From a checkpoint of a small image classifier.
Model: 1.54M parameters, 48-pixel images, arch resnet_bottleneck, norm batchnorm, activation relu, depths [2, 3, 4, 2], widths [128, 192, 288, 432].
Training: muon at rate 0.011, held-out accuracy 41%.
Rows from block 6, named by matrix and row number. Each number is 128 + 24 x the weight over its row's rms, rounded and kept within 0 to 255. All counts start at 0. Numbers have three digits each. After the name is the row's rms in percent of the matrix's.
# convs1: 3x3 conv (model.blocks.6.convs.1.weight, 72x72x3x3), inputs 48-59, a 3x3 kernel for each
convs1.9 102:134120126131122154129117136125176155127141137132135140114124134133182130141155125119099138135154121126131113120108115119100137168143140125135125131138111132130139125113138106144106157156130142153166128141136137117109131140133122169087164155108121144137108105110145131154102121138158133148108116091164146111117116120128120130
convs1.10 101:107132123127168131117133101124126126119113109167166152126140113132129121114148106102102111101111156111168130126160156103148109100118095148140139085115108071112087126098100133121118111114105107099149143142165137133129140169140147162114109122105147157146160138115163140177111113127168105152173187186113100095139117121130167177
convs1.11 103:125107118140134153123136144114142145134108153166146147108146153098124160115089126116106118121125103116140140127149133154130174136146129154113102121138106120146154111141103105134084133104077128099131121113106148138126119144128136109136145148146158133119150053117161131137190080073152150073137151128132102113163137114147141139
convs1.12 098:097113105141114141125137130131095163101125119143142138137144151113115166113155171105140106106127103122139100122138119128133151120178124139129092126132131165144181097144116113122150138097118150145160156090158167155189106141110109138125113150133144155189112082128151142177166204179165092157099066088162136156119082119112137128
convs1.13 102:131117113122111122119105130121125092146144102114130110122127142116101135137103105141153129121122129155102141133099072172123136175123126074111135070105116095111127094142159092149177124121125146113125143135132108098106134152155113126128144148137104144143088107117091115137170112112164141124166092094165115151158130144127124123
convs1.14 101:128117122128124121147134116125129113168168166144158161110109149115087119121122123127158161125110163134123128080088084132139111101129104138120141110108121132102098120134114128124144123126131127101140127143162119136148118106143141078168152134179092129109122150143118158129133133143128130096097080060131141172106181167088120138
convs1.15 096:110144155126120135108141100130095116117112079150115096114147132126128150129123123146135144150114145148144158118149141155149145177178194125128148100122107109092097161176174119100195160139147111104122146097176134158165130088147106067157163137166102139098129159092087114093112115090105148120108105122133130134123118138110134146
convs1.16 097:170116157162126125202108100172119110164126109178169132138105130132127116125125086141147112151145129138136163177144144151129113149109141120119100116145136115110129134132129152156160130113110144149153123149122134139160127117124106126140118133138153146119153144112135132092139104150141163136097112120127138151121127121150102080
convs1.17 101:156146149145133160132126101121139141172133101175122107125159165115133169108139142121120108104108145120108145131138156174123177152126134160151148110121150157131151113108134098112123114120113148139131142129113123137131121144133128099225095172210117120134112136099128113089149122140128112164158136171114086105141119088157128113
convs1.18 101:124157142148123126110145112148125154123109131144147158100119125137124129153135113107124117128143136146108129146138139108070106155119139102119113141141094112108085087163137129135127147133155146150126125095107109111109111147128156116187112126155093118153096140144078102118183153129178145077177156126156114104186129077143148131
convs1.19 099:157160135133086164111120147145132109141152150118106117141115137125134098129124131123090128104133092089088099157116165164101154114113115128136117155125123126123140126109102112114126138179157116108112096125085100085096130139096120114127109124121133103120156127174115136130121116165145113154082115119164107153098091115120113093
convs1.20 098:175145188152128178106095137110115125120145138092135104126129146140134156171095123147113105155107119124102117156175177132141146094123135123107118128158143137104136131096108124130107151144151119127148153123160145129151148119145142106159164154175155141135135085132090111082085154144106132153157136141140166151106147163101145157
convs1.21 101:115090141128095142159114125133114084123099100147154142119088135138111133139144114091099099120125183126119141136125129131133113136133128091124157085135152115128128117112111127096200146157154115119165126112154111127130119104085103115089138154133070122146103125190148132082133117159127089105142129119144148131119120100111193161
convs1.22 103:091105116091126112097151146180161157137139125139117108125141118139160108133142105119096126112128129131152161091126081103155124116151146119093128148109164166141199151116181133121154120106129108136095144130133140169155124139159136135158122125107092130161119064191090123125125109159108113206086105130111115151116107144153108137
convs1.23 099:125162116140123173155149117192141085124114108137147135122127136136127133148147157117115145106118147142150172077091101104150131069108091111116144167126134157140125137126143097113148110099121109141144132125182136158140108125141123122166151147149107160135099134128090128128072143178101111123114078071102116149116120125151137143
convs1.24 099:101116106105096132115109119132080119155133160149189161118174132139141119109118106129115117108110092101136108082156144127138139185196182116132126124113171172151189101107129116131117122123117112131135112143147111105119149171157145157146098109113129130103117086102135126137131128125115102108156163154153105154144118136169163138
convs1.25 101:100099108127146092136143140139117100138101134118102157128110097171145174146148145138128119157105149128106124146102165142141137149104113112096114116119103116140109100130146102111176126112158105094113135122091145149118128112088150121061131131107117117095142144085135161078079098117093124115097094126104148137152137174117174139
convs1.26 103:129109110128122138103129147135139118119114115105095107106103109065095088127144114114122109116114110127123132110136119129093132147150114145136122138129116092086092099113103108151140134101123131137135153124134130113143134144128123114127141184171159183177147117190146177194098124112102123107117095078119125139133134169084094108
convs1.27 100:119104126099161140099097155140086095190113113169133174111119142144138141137117114138135108159154166106119130137112107172106194155123170103110138110131176103134148105109123101150161093117167142131100137124112109143145141122140113113145146116170143120139145118139122148181139137103113137084111122119180128147176153114135105139
convs1.28 094:066109100118119149125154146145136133105132136135094123148099138119118163139147143150133159129132136121134113124146116128157110064132091142117128115118093120125140100128123152141168131144193114126117107148138110137133137137148112110151120072128118094089105130123164125138145134135160110131155173142140133126101158118111170124
convs1.29 103:148127159157150130140176126164168199110127144140130157120157123108113085126154108094117084119109100130119119163157174133139146118117118098096099112134121083113100141146127130110136137142114123131117117120120125165097149155109157131094128141077121143130127126135099097117124151099119171117075086083089098096128115114123099116
convs1.30 097:144161129148148158097119102146155150104119118144109134119095134125128134108104111115114125129148135137152134130112126139115142109102111161173208149118139126134121115158131141110123150135105106109093114134107094100087145127122143136138128144091126177134099162085075096102136142103155175150112151133116113109142114149141137144
convs1.31 097:099090153096096098097095122138168140137154118138125142104128129117117133133117142106133102151116146120135143120113094104142099104115117110119094109129124107087086109140139102115127108116129115120129124087115138108142102118107123109128129143135143143127107154154106086131133108118105129128112148125158125128183110169131132161
convs1.32 103:154117099128108133108126133118126162078095159104133150119135146096095204124091173131154138117117141112110134121129144163130125154116119212152102187104076163113126168141128147096130119119098109124160090118167113166187108108157099099169101124140120097130184126079154140127169140114173120082151115104174111121153095119153129117
convs1.33 100:097121137119140135091109109138150152102166131104114110141148155127129125114156172119125142131119137128090116071118112073123148095125134130173171118112184108152137121118135123135142123108153138135130146119109183124131149115132162121114158143170099126124128117118116108115136154138105085163117144162121135095157141080161154141
convs1.34 100:137172149090138129114130105150124150115076157126117128146164163128125096093128137112121109097095109105128105128109138127122116122154133143131166163092107151201160146137132131109145128144151140125152123114148120127125120131123116134105137151142099114087111102074130132123070103069117160089141199152155127133123130108118150098
convs1.35 098:136095140110103129144124113148102135126145108094096113124128123127135108132143155129157130122131135134122126154145163099148089074044049097125096119099139126139164106134129132117145119115140116130095124144126112135118133147133127147118132121117117096138099117147123139126169145157100150123112110089161132127195149118145140099
convs1.36 101:115093122107106160136100130127108143131114128152106129139136109115139192126132134161135130158085127169113105124145120115125117110103139140137109121141114103120144129134110123112122112115177133122116102114165111131174120104139112106134126120105149163140157126100154117077086134115100124168096114164125149157144152098139103127
convs1.37 098:112135122137124149106114130110123109112134142107123124108122095130122144104119138150131119134124127155121139131105105118131103090083108112112112107141106099079102074108092102091108131134108143137146126133131112113127110141115147139139122168125118112131109130143138119143088090093110125117136118120120123122105097103122077089
convs1.38 103:114100086124124177112114138154140148161129153162132167118098126107128172133133161117097094100101111159133164158124108137125137138126137133123104129116144137154156122123116136113160108137131117127100105142119100118144127120116136150115140112119120141133105092110135112105079126151070156219051125185081120110099094202120120140
convs1.39 095:084110115150153152151153149134120141136129136114133146153140156126164115100103113152125144144115134123119113146145129125149159143139161158124136119130121102099111126162159126138137127128130135121119121124130150149124098107096137153172147160144112134099113160140146161144099098111141153163167139171110067069114108113119118131
convs1.40 102:098106134071120119118135127107152102099120127097098144128136118097112150114105142124108111129117163154141155113119130094149111159169109140147127151158112151186116138150127108128122100132112129132097144140114173170150123138108118129094123101129123117156107125142129114103145133096115106125156138138114153127127123135127105108
convs1.41 101:120151133079139169080129142132100114128137145169134138130142133099131162088078116156155104155096092172126128120104124135125165105144131160118086165101050136097095132140110170139118133157120125114147114149137134140141099120115119122115129104095114099118139108160128140157149156186134133164155146185133160170134127175175176182
convs1.42 099:172134131146120129158165118120162098121146124101126107133131115144152133136111129129144117141129138121133139131151130155135154130138104147132143126120101139140135139139128126171128166148146153136169144121163139152165127137134118135129121122089128131129083117115114133143114056101113129135130081130113107127090118115113111135
convs1.43 100:130121127130155136154124136148119116159130147135148131145144142126071105114096088156114114088071058108116080140132131133127141158131137136145174129098112101091103150130165095096129118129165112089119121139109146132112096103124085100122135118158051117115109157167105197221137160132112109104099117079125128149131124144153170170
convs1.44 096:159140157186130204189215222120117119097133086107116094141137138130139145111099095114131129145166128159131141116112107133136172150152132145145124149121160155165180139165143135150149139163164141171168148106194136152180125140139135124133114105107102098098112137142098133135123093122137114124157132139126121108156161139171145132
convs1.45 102:120144135083114109105143101090121106126112161181183186130118096130117089144142148115132113126105106109095112122095108143157130173190201105128110111106122158143145158141127134145108102125110120127135135151117138143150109126135108124122099105109151118156134112139151117128154156173168120152091078085114141115094118097138147123
convs1.46 097:130117113119128094144109126150129156156141119130110120137071104105133159121137140147126137118142164113118150132161167158160182163158156124132146129109141116122114082088094120143141117118135153103127139099122132152152115086081100102105100130122103103100105137096104075063126110133112147093082091095124131153114108141108115116
convs1.47 098:108113084120124105133110155085101137143137123113132121136160147106108131148126143134143137114108123138126169097111111113121103124125116119139099146122146131126143117128146124134147151144149109133126162130143157147128116131101159157109160122136097129144102120109102129104124125162114118108138145122128113138148101097152126138
convs1.48 101:122143113126103097116132148114110084103115096156125137137167122135125106106117119126163160114096119131124127098125138115117136129133132138137108153110134146101133091082106123137119116136139126120104160123122127132117137145105155117162118163167154109111134092086153100094164106144154171147114125125134160132149138142119080074
convs1.49 100:117140100139126134112145159137121111134119116120094092125136124115118128159133118125159141138140113123123103113116119116139131096133124143107144147131138147177152107101103134116107119149133127139139099153117136157127106138122108102118130161113121156144137130119148161135091096105131108119131147136082071081101130095107093108
convs1.50 100:128119093130138109110141163148165171113152139101145129161199159195120120155142116146179205160124158153118140113125129133108147103121127103112118092115140163154162099124120139102103129128136112111111140104090142117117130151136120136126135087106104126147108142166162167190102064062091111078127090105127089102141171152147143140
convs1.51 102:140127137139101124142151162133159145114146147117114128120147131128101145114086128133174141143112167116142141153165115161162124131125093169130144146105112157136133157133122120087119135130170136136102133152126127108121083131121120125158139136131095113089128141097157144133112105088138137127155153155093117076106144122130136132
convs1.52 099:127144116170161111111121110154184139123160103133163117133122139143145140148120110108127119148149128141146118118127129163160135135163122158130109155124097138153100146147129150135115126110136120097113128101112113106107086109129120090111127106091142145134102109126099133127153157154157140101108091116103108158095134157129087171
convs1.53 099:100120110137099137152157179124130108160129117180185163117114148122167198134127141160144132141145133117110121111118099127121111139105141133149125113127127116106098124117083140157104135143084134129124113102126119114130113092092144164168147133150138145145138136107155162157100087072167158175136166172131128101123142132164145119
convs1.54 101:115115123107134186114143162131174175143142176147131154124133119116117121126140121132143141125115151126138135114093103099133126126142138127120109114151076120094089112090102111124124131123135125091115111118120112139146130142150127114150122152127141137112132146106106112093121160135131139122124085086135139114144134111160146145
convs1.55 101:172194158129157104135133091150136115123132118139122154096117096139154151109134122105129098162160163142173127118132174152097143164154149112111105102143118102143146107113116152176120091123119142106119120083099081095067149135112119136140113145118132134157133174132092110078117124125091143074115108107119130149123115149138126148
convs1.56 101:161164136140145145069100093132147109109115097163152155138138138174112165130140129139134129129126139142138147126126125163170142132105116128144142118101121115160132116122121136155185121136109125129137156148139134118112107099131117153128119118109127152135116159078096109060123152151179120192179187186114115095119119146148168165
convs1.57 100:090108118126101121108132106203153176142112155107119120145124135115083108085104095125116123107132124129138083117124111136137136118124149139142119150117121128110114150137139141172139090133122138149129149120128155130144147142114140140131103077087116093086121130100133141107137142138160131181173138181119129132119109141098113159
convs1.58 102:111121118146097118132112135121152134105140111164128125132100084119118115114144125124125106120130088119090117113107106138130143125140142100116132129151145123173132126089107118146139142109117107126116118132164127192163122129109119114119123133140120147156121154131115110084154096150166161139148125113096101133119088167140181172
convs1.59 100:139162150104126126114115104120107146129120132125123123170188170153098148142105141115132111115075123126131119132119103112128080119132116152187138153093160139155165122142105133096069166154126141123126123121103125082130109136122101130126102123130140155153131140131138160160138125112111126108132094117123158140094141102116161126
convs1.60 098:143118110109110086140137139130159133112158108092101049155123136139118171145098118123122127116104132146107120119117102113134107152153152121108116132073109160142107149097148181133138101154159113112127099129150134163141123126106086129115105124074094129120142124142114094119123114119133113118125121118157153122151186161090135137
convs1.61 100:103144116146083191137153157083143145135130174155184166099097096121122111133171156131125102133133073119122119101106099117103133131116112115095059118122145148159149153126120176119134148133135138138136157139135141098118148129153144141152117142149152112098173129149122107120120143135102180144105142105155161132135136161116100099
convs1.62 100:159117146125104145149116119133082104090133085089109109128129113135115117140125104144163129127122142117121126116103083141116155113144134125138086142098099143125135122106094144150112171145141129136150160184135157157123150123109125109089138108101096102100105131138164145148141131130130098157139115164152112145149151137130112156
convs1.63 100:139148148106098104126154125107101064113112097122146117128123152141131152138102136142120143149147152118150172142142143129126130115133125128108107142163126091125136108139105127113126109125118083127120128137140138146120134169133112126123119089086120108121115070138154170174163135154130101114119077126159157170127152140140077079
convs1.64 101:119132099106145134098112134096111098097119173140150141115130118110117103107113118135167140108099111120130117094132151126119195144174205130151108143120163128125133132129125114136141144140155113098105081129109129109112151169107108136127135143117118111103137143099146094105112111074131164114156144144122116111142129123172126138
convs1.65 103:092148105138150095115128106097103110125099116144100106103106081075153115099165170154149146113100114128112114125125123183123142143140146161177129147100086139114114129128126147164158142109098132119117125095083150159140159132157118134104118089078120133130155120086156113092111098144095081163130157195122111108101165182116155144
convs1.66 101:135109142112118129117113111138134136140145141099131121157122153105126136137135127128120133140124147128139145124126119148117166136126128150109158173108167162156168154159172164116159125110129132147163116088126105084121089101095140156141126134112147158125117084105123114150124100140129178132083131116144176153154108158134104131