config.toml
arch = "resnet_bottleneck"
model = "image classifier"
dataset = "photos of plants, animals and fungi (iNaturalist)"
train_examples = 77898
image_size = 48
crop_scale_min = 0.5
horizontal_flip = true
translate = 0.06
rotation_deg = 5
color_jitter = 0.1
targets = ["family", "species"]
num_classes = [181, 646]
norm = "batchnorm"
activation = "relu"
depths = [2, 3, 4, 2]
kernel_size = 3
stem = "deep"
avg_pool_shortcut = false
dropout = 0.05
widths = [128, 192, 288, 432]
label_smoothing = 0.05
loss = "cross_entropy"
init = "kaiming_normal"
residual_init = "none"
optimizer = "muon"
muon_scale = "spectral"
lr = 0.011
momentum = 0.9
nesterov = true
orthogonalizer = "polar_express"
adamw_lr_other_params = 0.0023
grad_clip = 3.0
steps = 24400
batch_size = 256
epochs = 80.2
lr_schedule = "cosine"
final_lr_fraction = 0.05
warmup_steps = 1220
weight_decay = 0.01
adamw_weight_decay_other_params = 0.01
Rows from block 3 of a small image classifier, named by matrix and row number. Rows with one number belong to one channel. Each number is 500 + 25 x the weight over its row's rms, rounded and kept within 0 to 999. All counts start at 0. Numbers have three digits each. After the name is the row's rms in percent of the matrix's.
After each channel's rows are labels from the 100 images, of 14848, where the channel reaches its highest value: "responds to" is what is common among them; "place" is the part of the image that holds the peak. Only what is clearly more common there than usual is listed. The data: photos of plants, animals and fungi (iNaturalist).
# convs1: 3x3 conv (model.blocks.3.convs.1.weight, 48x48x3x3, each kernel summed), inputs 0-47
# convs2: expand pointwise conv (model.blocks.3.convs.2.weight, 192x48x1x1, transposed), outputs 0-191

convs1.3 070:504530502501484511525532462501474481490514509496498476539520525469506545511492502473531453510456487507469499492512547456514527548542494492528521
convs2.3 103:492528530510491495484484472446428509501451519489529532469506511479481521495527477486502540444507532480473466524484484533497459550477510466500490518485499505502459449496497494488478499482500520493538500499502505473494484450518499481492479522518515481495494473538553483539516497485515498490488514505463517527524529509467502523532505507467503491518493540530467491464491508470525493482531533463445469478516477456522480505552536503490487521471512488492514478471528448529493463539472507455510505514521499484521447489514495500508503498495568497497445500485507504513460530493514541516
responds to: phylum Arthropoda; class Insecta; order Coleoptera; family: Coccinellidae
place: centre

convs1.1 074:437492464521529496494520491534491473498485524458509505516492554525496484486509506478483520556514481470494491478544514490509494516449464529499515
convs2.1 098:540462499508542508508527459538516472478479466507484526518484499535537526542478498524543509468522562505482471491470521556537512512490538525511483483519497522511545472472517488496506500512496517516497516557499477498576504504495483505487503533472500489474440469487476528522541541493506532454504467481521487502540489480465461507490500518507473529489513468520485538506544484468517519530491524507494468535489497476518547470514481507507519513485487497501525507517570467503479531479521504508496485496494497487497514527517463470539499493508511513550497511514515442494465511518465495479
responds to: order Lepidoptera; family: Nymphalidae
place: centre

convs1.45 113:510474507478528475521537492457492513457575503463509477479550462503528523512488484491473494485507538508483495490490529485480510500507466461494489
convs2.45 097:478461525468513480543503520487501499508518495471531487484497533492438488481489516493500450539488500458500511452518492497536494495537483514497521498461487499526522490524487453507506505496487494501481453486466492537498492515512501506493536488471462520469526497472523502521558483558495518493495512513503481469484526564494486527540503481511503463517473513510506523498483525525524527466557533501486505500446528549511472495503494530539532451517491518497472544440457505520528562520466481479525494474522525492521532465510482476492507486520522485498521506513449515510507505469550492495
responds to: class Insecta; phylum Arthropoda; order: Lepidoptera; order Coleoptera
place: centre

convs1.4 056:484460522495497536507493494431478484446512528515531503501501503509540474480503494478540479477501494498504457495446475544494486505534506522492486
convs2.4 100:487524497492482466493542507498487531515484513491475513475517548512529507499483512515519485510540507531459503475480467530509517496494489502480501507481565489500478497470488560511498476568537494549489498493469509507517466453514521478481438496522520498535479495482511472478505483455491474503500538451523516494474473499464511505508505517511508511522494533569480506496467533436520478507509461488576505496490496488509480438449552492488512503502481505494451483510524479496557479504474529506484532485500507501522496466466493479501499509510487509484508496491497467492528502488516507571
responds to: class Insecta; phylum Arthropoda; order Coleoptera; family: Coccinellidae
place: centre

convs1.26 107:493533499518532508473535485518470494523563494483516504475536482480478533515493504473519455515530526463512534489536514536497523498525479468500464
convs2.26 103:504508511462536496503455506494478514482485512465438535479488457518502502506487517487508505515482508504461521499535518519506484503473477488516475523492502516484518492490521529500451455446491489525483505488486500476510528504496528501461533534529486504450522445513516452537516500448493520499474483498491476532490464476519510471437527448483557507481507524548443497462467510478517489516510500542509486516508477514508519520484495504505501481524456450478503498456508491462494485507480512464486470466500566485551531520477510533537512500502492474513468519493511515506465485514552518498
responds to: order Lepidoptera
place: centre

convs1.29 075:492468489479494539502505465521475509554509520517492486469533501476483567504563485484494517546491504463519497489525511511485519502534510500486536
convs2.29 101:486512499545506470473452461466470509511466504476539514531497464515447468478510503547485486509470485471495517499472489486508529488477529463528459525455494545508486515465498482496470494491508469512476534459482508446481480485490527489482506473518524471520491521491457493529528486490486465435489518524481520508476526494510459526570477467492516545451509511535510506494517508510504454514482498463509483492506514463516521491539448521471469493469496538491531506514509505499480531524478505458515484510455523493525502531506495497490527486516554536493489495536477508529506490471500540511
responds to: class Insecta; order Coleoptera; family: Coccinellidae
place: centre

convs1.39 128:489471511500476494506490527498440481540482509473525460522540555502513487550457506491449526490511504510488497517483491501488510514487513485474548
convs2.39 095:524544505475484480506450494490513472480526471512506519468516501439476525507473482542544480485498548494548440480556507517542484481519541506512495502533477592475520456492512485497495555515491507497519480521500479516492500549499477481502522474477472462502543474500509492469465530526505517459481476507521496507506486483522484472484545476540488472516478531503504530507489537465477487477500495480510499467516537523510485482517462513517453489497478484515507518509492505457511539518480533450519505473493541472467522521469481475496497481489481496497528513492498501528539481510495535508
responds to: class Insecta; phylum Arthropoda
place: centre

convs1.21 109:549505448522508504479501510509480485475496523468511541511479483510521505469532494491531476492530496512486481476491500490451499539519442471443498
convs2.21 100:473522528459540500502545518470487514520520508559518502480544469502489502492515556525486472478495519478506508487526490513506549527499514564478463506527478470520521488521495505461495452522454491514478495481492476493484522494460536493490486487531486538476531516500468539483483540501516471494485442514465507547494502522463527501483520541512475550494528518484537495526516473489471502496504476491529505512471512485523525496484449456538542491494508499510503497524501482511482515502565516472522493498502462506521508496472500523471478574489493504530502482486541474497481447528485508475
responds to: phylum Arthropoda; class Insecta
place: bottom centre

convs1.12 112:452499475475479519496520495516473484516532462501489505524520523500464497520457489527478539510502472484508456469491464480448510499505442517477516
convs2.12 101:512541517496452515536506477458510551485502523553527480523516507478503507525456514458493466481498511498464519529508454519541499494505469531484484489478481497517507486532524500512518510529473529463445468533505531530535495518511468507542524523509470486520498497505520443465526505515515479514513476501488474501569500516513520514476483459498496482519543522493517524527545513510493509486451530495521512453503525528506520532529507518481508570526492458487540551502496468510458498523468480490509477465494506498501496528513493481521499503536487519466485506478464506554508508509529536510
responds to: class Insecta; phylum Arthropoda; order Coleoptera; family: Coccinellidae
place: centre

convs1.47 121:441503535479516510551520493474448497497449486523501500491527488465478513544497531490520527494531471498512463544508513467507502509478493505485512
convs2.47 103:491502556551477472473533517504570473503537496487491548484479519475526457479495553474495475510493487483487522473486470484493501502473494513502507490466509506535510474529509512519490532519498523460510493473483491500494456543485525483491477460499510505517486490458441468435513471505509506489515536523478499479512550467494453518541520483504526512489510509495536518481476484533510470478490509464460553491504515528453493481476498527470532488490465475513489469488458516487510506485523488455463482500479479526492470551488513515487490479512458526528459520523471498498525495495507464455
responds to: phylum Arthropoda; class Insecta; order Coleoptera
place: centre; bottom centre

convs1.32 118:494509550515534494510494539508511522466485515464560527510505536455529493500532508517479503504489469500456475487517490497509546523494510467541479
convs2.32 095:500510468485503464533494526480546530451507510493509535479523509533480499518520514491535481506483524467467467525514466537492568482508508498460504452469455492540503488490534483465507541506472502571466479481458489517484506524471519496520504517534537486511507467503500497521470466489472456470517478464528492515528513547484515496518505473499525486466475537489480490468468531494480489486521541523450525508499486510507512484526497524489506481480470527539510513503480520488436487484505465554505487503479488519493512502454507460539501497519502459515484506481456462479523512523505524522
responds to: phylum Arthropoda; class Insecta; order Lepidoptera; family: Nymphalidae
place: centre

convs1.7 102:503488503505516484542504495547496496521480491438500464459508468493498486480529531539481489509519504489513518461499495449458481508482466445493504
convs2.7 101:468535511544542482503491512452526520546482461481531506504484544522528530504522492540470517468499463533501477494501478504524500495498463543481561510507474520469519540529508467502512489532470518469479535517509512484523499483509526546533511527513540527476502481485549518507515541483503485518515514518480505452492526507498481501478498510491508514501524519486505516521532508484467518487481488498516472467500530487460575513525481569540527463503494468478506503508450482511476500500491507486485530533511505467539513511510515497525532554543494524454491539487522467502521505540487475487
responds to: phylum Arthropoda; class Insecta; order Lepidoptera
place: centre

convs1.43 148:501511444501516500494529506501512501502503491478521470517490508511506497475484482499494521494518480436494523392476511464497512521521507510522525
convs2.43 113:481548508495511519515495478486502511473502493490498486498563520470528498510478510487552472507532485567512501529443475476526486502478482509497492469515520491502475514498468465499465516486519478500497511524472471472473463521482505506514509480513504500531456553497520452480490461498512506524546497429468507460497463503493492479488497454423487470485491495485521537546496487487520486497484482494502436507497511485506492492486509459518508513491482504510500495474506484490505489509516489556552466522493518468475555518516488489491527503508477482468475565488540512511462447529489485531
responds to: class Insecta; phylum Arthropoda; order Coleoptera; family: Coccinellidae
place: centre

convs1.19 110:510507537484481541506493525541496502533505493539521466504480457510526476507478491531484512483540497492518514529460501479520511504457443465526469
convs2.19 099:553512511502517505515446492478568483470497484496517505458504541525480498483467509501490475472516481444509531514544529487507462522523495519539523524543509508490469477477516468531448475490485461529482564503509499521486532469474488491491509509490511502474489483516514502471510505498451453479533505486491546538538537469452493501522490509487482543495466527479499493493523477544507440545480512504470523525497489527459534489519447471480511531451515494521509463463525502500534497491532494508506501495525501489531530518511505513533494502503463526536501512480513479476485513526525492492
responds to: phylum Arthropoda; class Insecta; order Coleoptera
place: centre

convs1.42 088:516474481499516467509507512515481493495453556466505503496466514502543484518523481470511506548489480472473505477545531466460471489502494484491453
convs2.42 094:498543516569495507496508493473498473509505513524508480539517485495473474480502555498477534509520477492487508508515492527472515477469493501498516471460476512562516513480507476497492505533494493479533521505512498456517501501478543480499506481490525535530441494492470504512513555468509551493496515503515454538509515536462465528417501527501487493500541508528489479519506570488524486506467517456572475478477517498503473471490512464505492543494463513485512523500527488523514481442480512508485526472527471515523497535528537500531519490503513481493516484544488510508498468531482517515
responds to: phylum Arthropoda; class Insecta; order Coleoptera
place: centre; middle left

convs1.31 067:506510466533464484503498540509519492523541469519510498513499511491517452503504489474468576485492515515496536495532488470520456476473486465481496
convs2.31 094:487448497499530454503583469507503512522493470494508508514505531474503457556505505506528498520507492482500506530497517537526512490504523506466517488503479528517497559487484517497524499491474510492517495463480481553574515525473494495498467500482507488488455506491517526474489524479513489490463468541537486516501482496470519527522481478473507502464521507462510481503506568482464465513488488528461476495493521505548510483539541504462490536542487491526483509495499478502495514487491558493521490472439531468516490527511501483500465514491477486538558517504527489502542484492493526544
responds to: order Lepidoptera
place: centre

convs1.9 109:514499491499500515502522478492468539503498484483492464484472490498522527475495472516507529538402532504506499494507538499471512499460449511495499
convs2.9 099:494497465531522518520456505423464504477474470481537528473499526490520493543479512479504477535485502500464451514471482506458520535504526534482514505524476474534472437491491489491484515465478503448523477452507464453511485497485459445470473504488515499494502537475528487513486489500488504441481505551492455527491542487482497510498481524487532490487517462503471507501515524464502502522495537541537506520514521484534490495531506473508524488478488494544483464497471468537518494472528494488514523477510502508524504489535477483558485506482514505459513492486532490544490471510499520527
responds to: phylum Arthropoda; class Insecta; order Lepidoptera
place: centre

convs1.37 083:487485508494485526488522492488505491496536517464520548484508512488510444511493513509529472473470486470536449483513502518500470514524521573466516
convs2.37 099:450547500495547503500478485526478519467485515529546519515503533492510477558495478515541481489458484500510493508505511512500484504498451490506531529472498490519472448528500482503518518500487490511484557462485519481502449490460499489508541489522549461559540483502534511525516509479495467530520526508522499515518526531525534516498479538509503517498520473523452513499499500571524485468482501510510504475535490505484492516493496492443489491506481480492538495503493441530511577539486501482477481512475501500522529488504462499483524524517426502485489500529495515506484511523468493533
responds to: phylum Arthropoda; class Insecta; order Coleoptera; family: Coccinellidae
place: centre

convs1.33 125:486495475489549465519531537525481532486464505489483464507509485521527510532504473466509537445482458524517491525530475487499511485508508457503528
convs2.33 100:553499500502509466491512506533499500500535522498583486459484495496487500507511495463495484500448478489526512497474473541514461468529512530522530517514498464500511473475453460474494476489523492488467442477454462453488482515480466478509524521492523495448481516530457509499500519472491480507459474501488486527496525517507546481511460465526508499500517468463535472491487537464459500505519543527484464483493513532504497514518476490491482501512451523513497553508494473508494512516462538515510460511460452491501524499504465469498490501521505492463489491505499494478561471508458516526
responds to: class Insecta; phylum Arthropoda; order: Lepidoptera; order Hemiptera
place: centre

convs1.15 077:443473519489487470513469509506482511506500505512504528505469461483554469458544508509468520528481527518533492510482513527537499484529509487527457
convs2.15 106:489478503505480499517489529494462480475468529475509484530477500490480471488484487489503514536494523532481453525536537488481463496454485498507463494524457509535505468503501504539461557514489492487504501488514539541531514461550555493446457506486520503511480486561482508483482474473519515489499563510501520485478487508480474535500479454528492489486530471498499468507539516503570456501474475460496488497512489496518468518473501441495527472484513540452484503507515529513510493480522482553482485478550477522521467498486506498547505494520505513500517475500495535492487537478489474519
responds to: class Aves
place: centre

convs1.24 108:537473489526518496476501514514504543499516515482453490499465561513500452519498458446492509514451528496503501487502495532516530483498526521526514
convs2.24 103:475475553489514485537525508494544494497511529511454502493495438493459535446503487468499487476482456475515492510531485509447469501487545498541446474494518490544509519460506471477464500487464511504471522524500499551513495498508483505484494507486548492501510471499495488473497478491471508533564492491510499529472493503475481524500499493459475468510490492488511474491436472476496493517515488498506516507552511495448475525501489429509469493515491514488483526525452473493502488488504460499531456456483491465497474449547491483509502507479517520492477478530507514481513500502460504450
responds to: class Insecta; phylum Arthropoda; order Lepidoptera; family: Nymphalidae
place: centre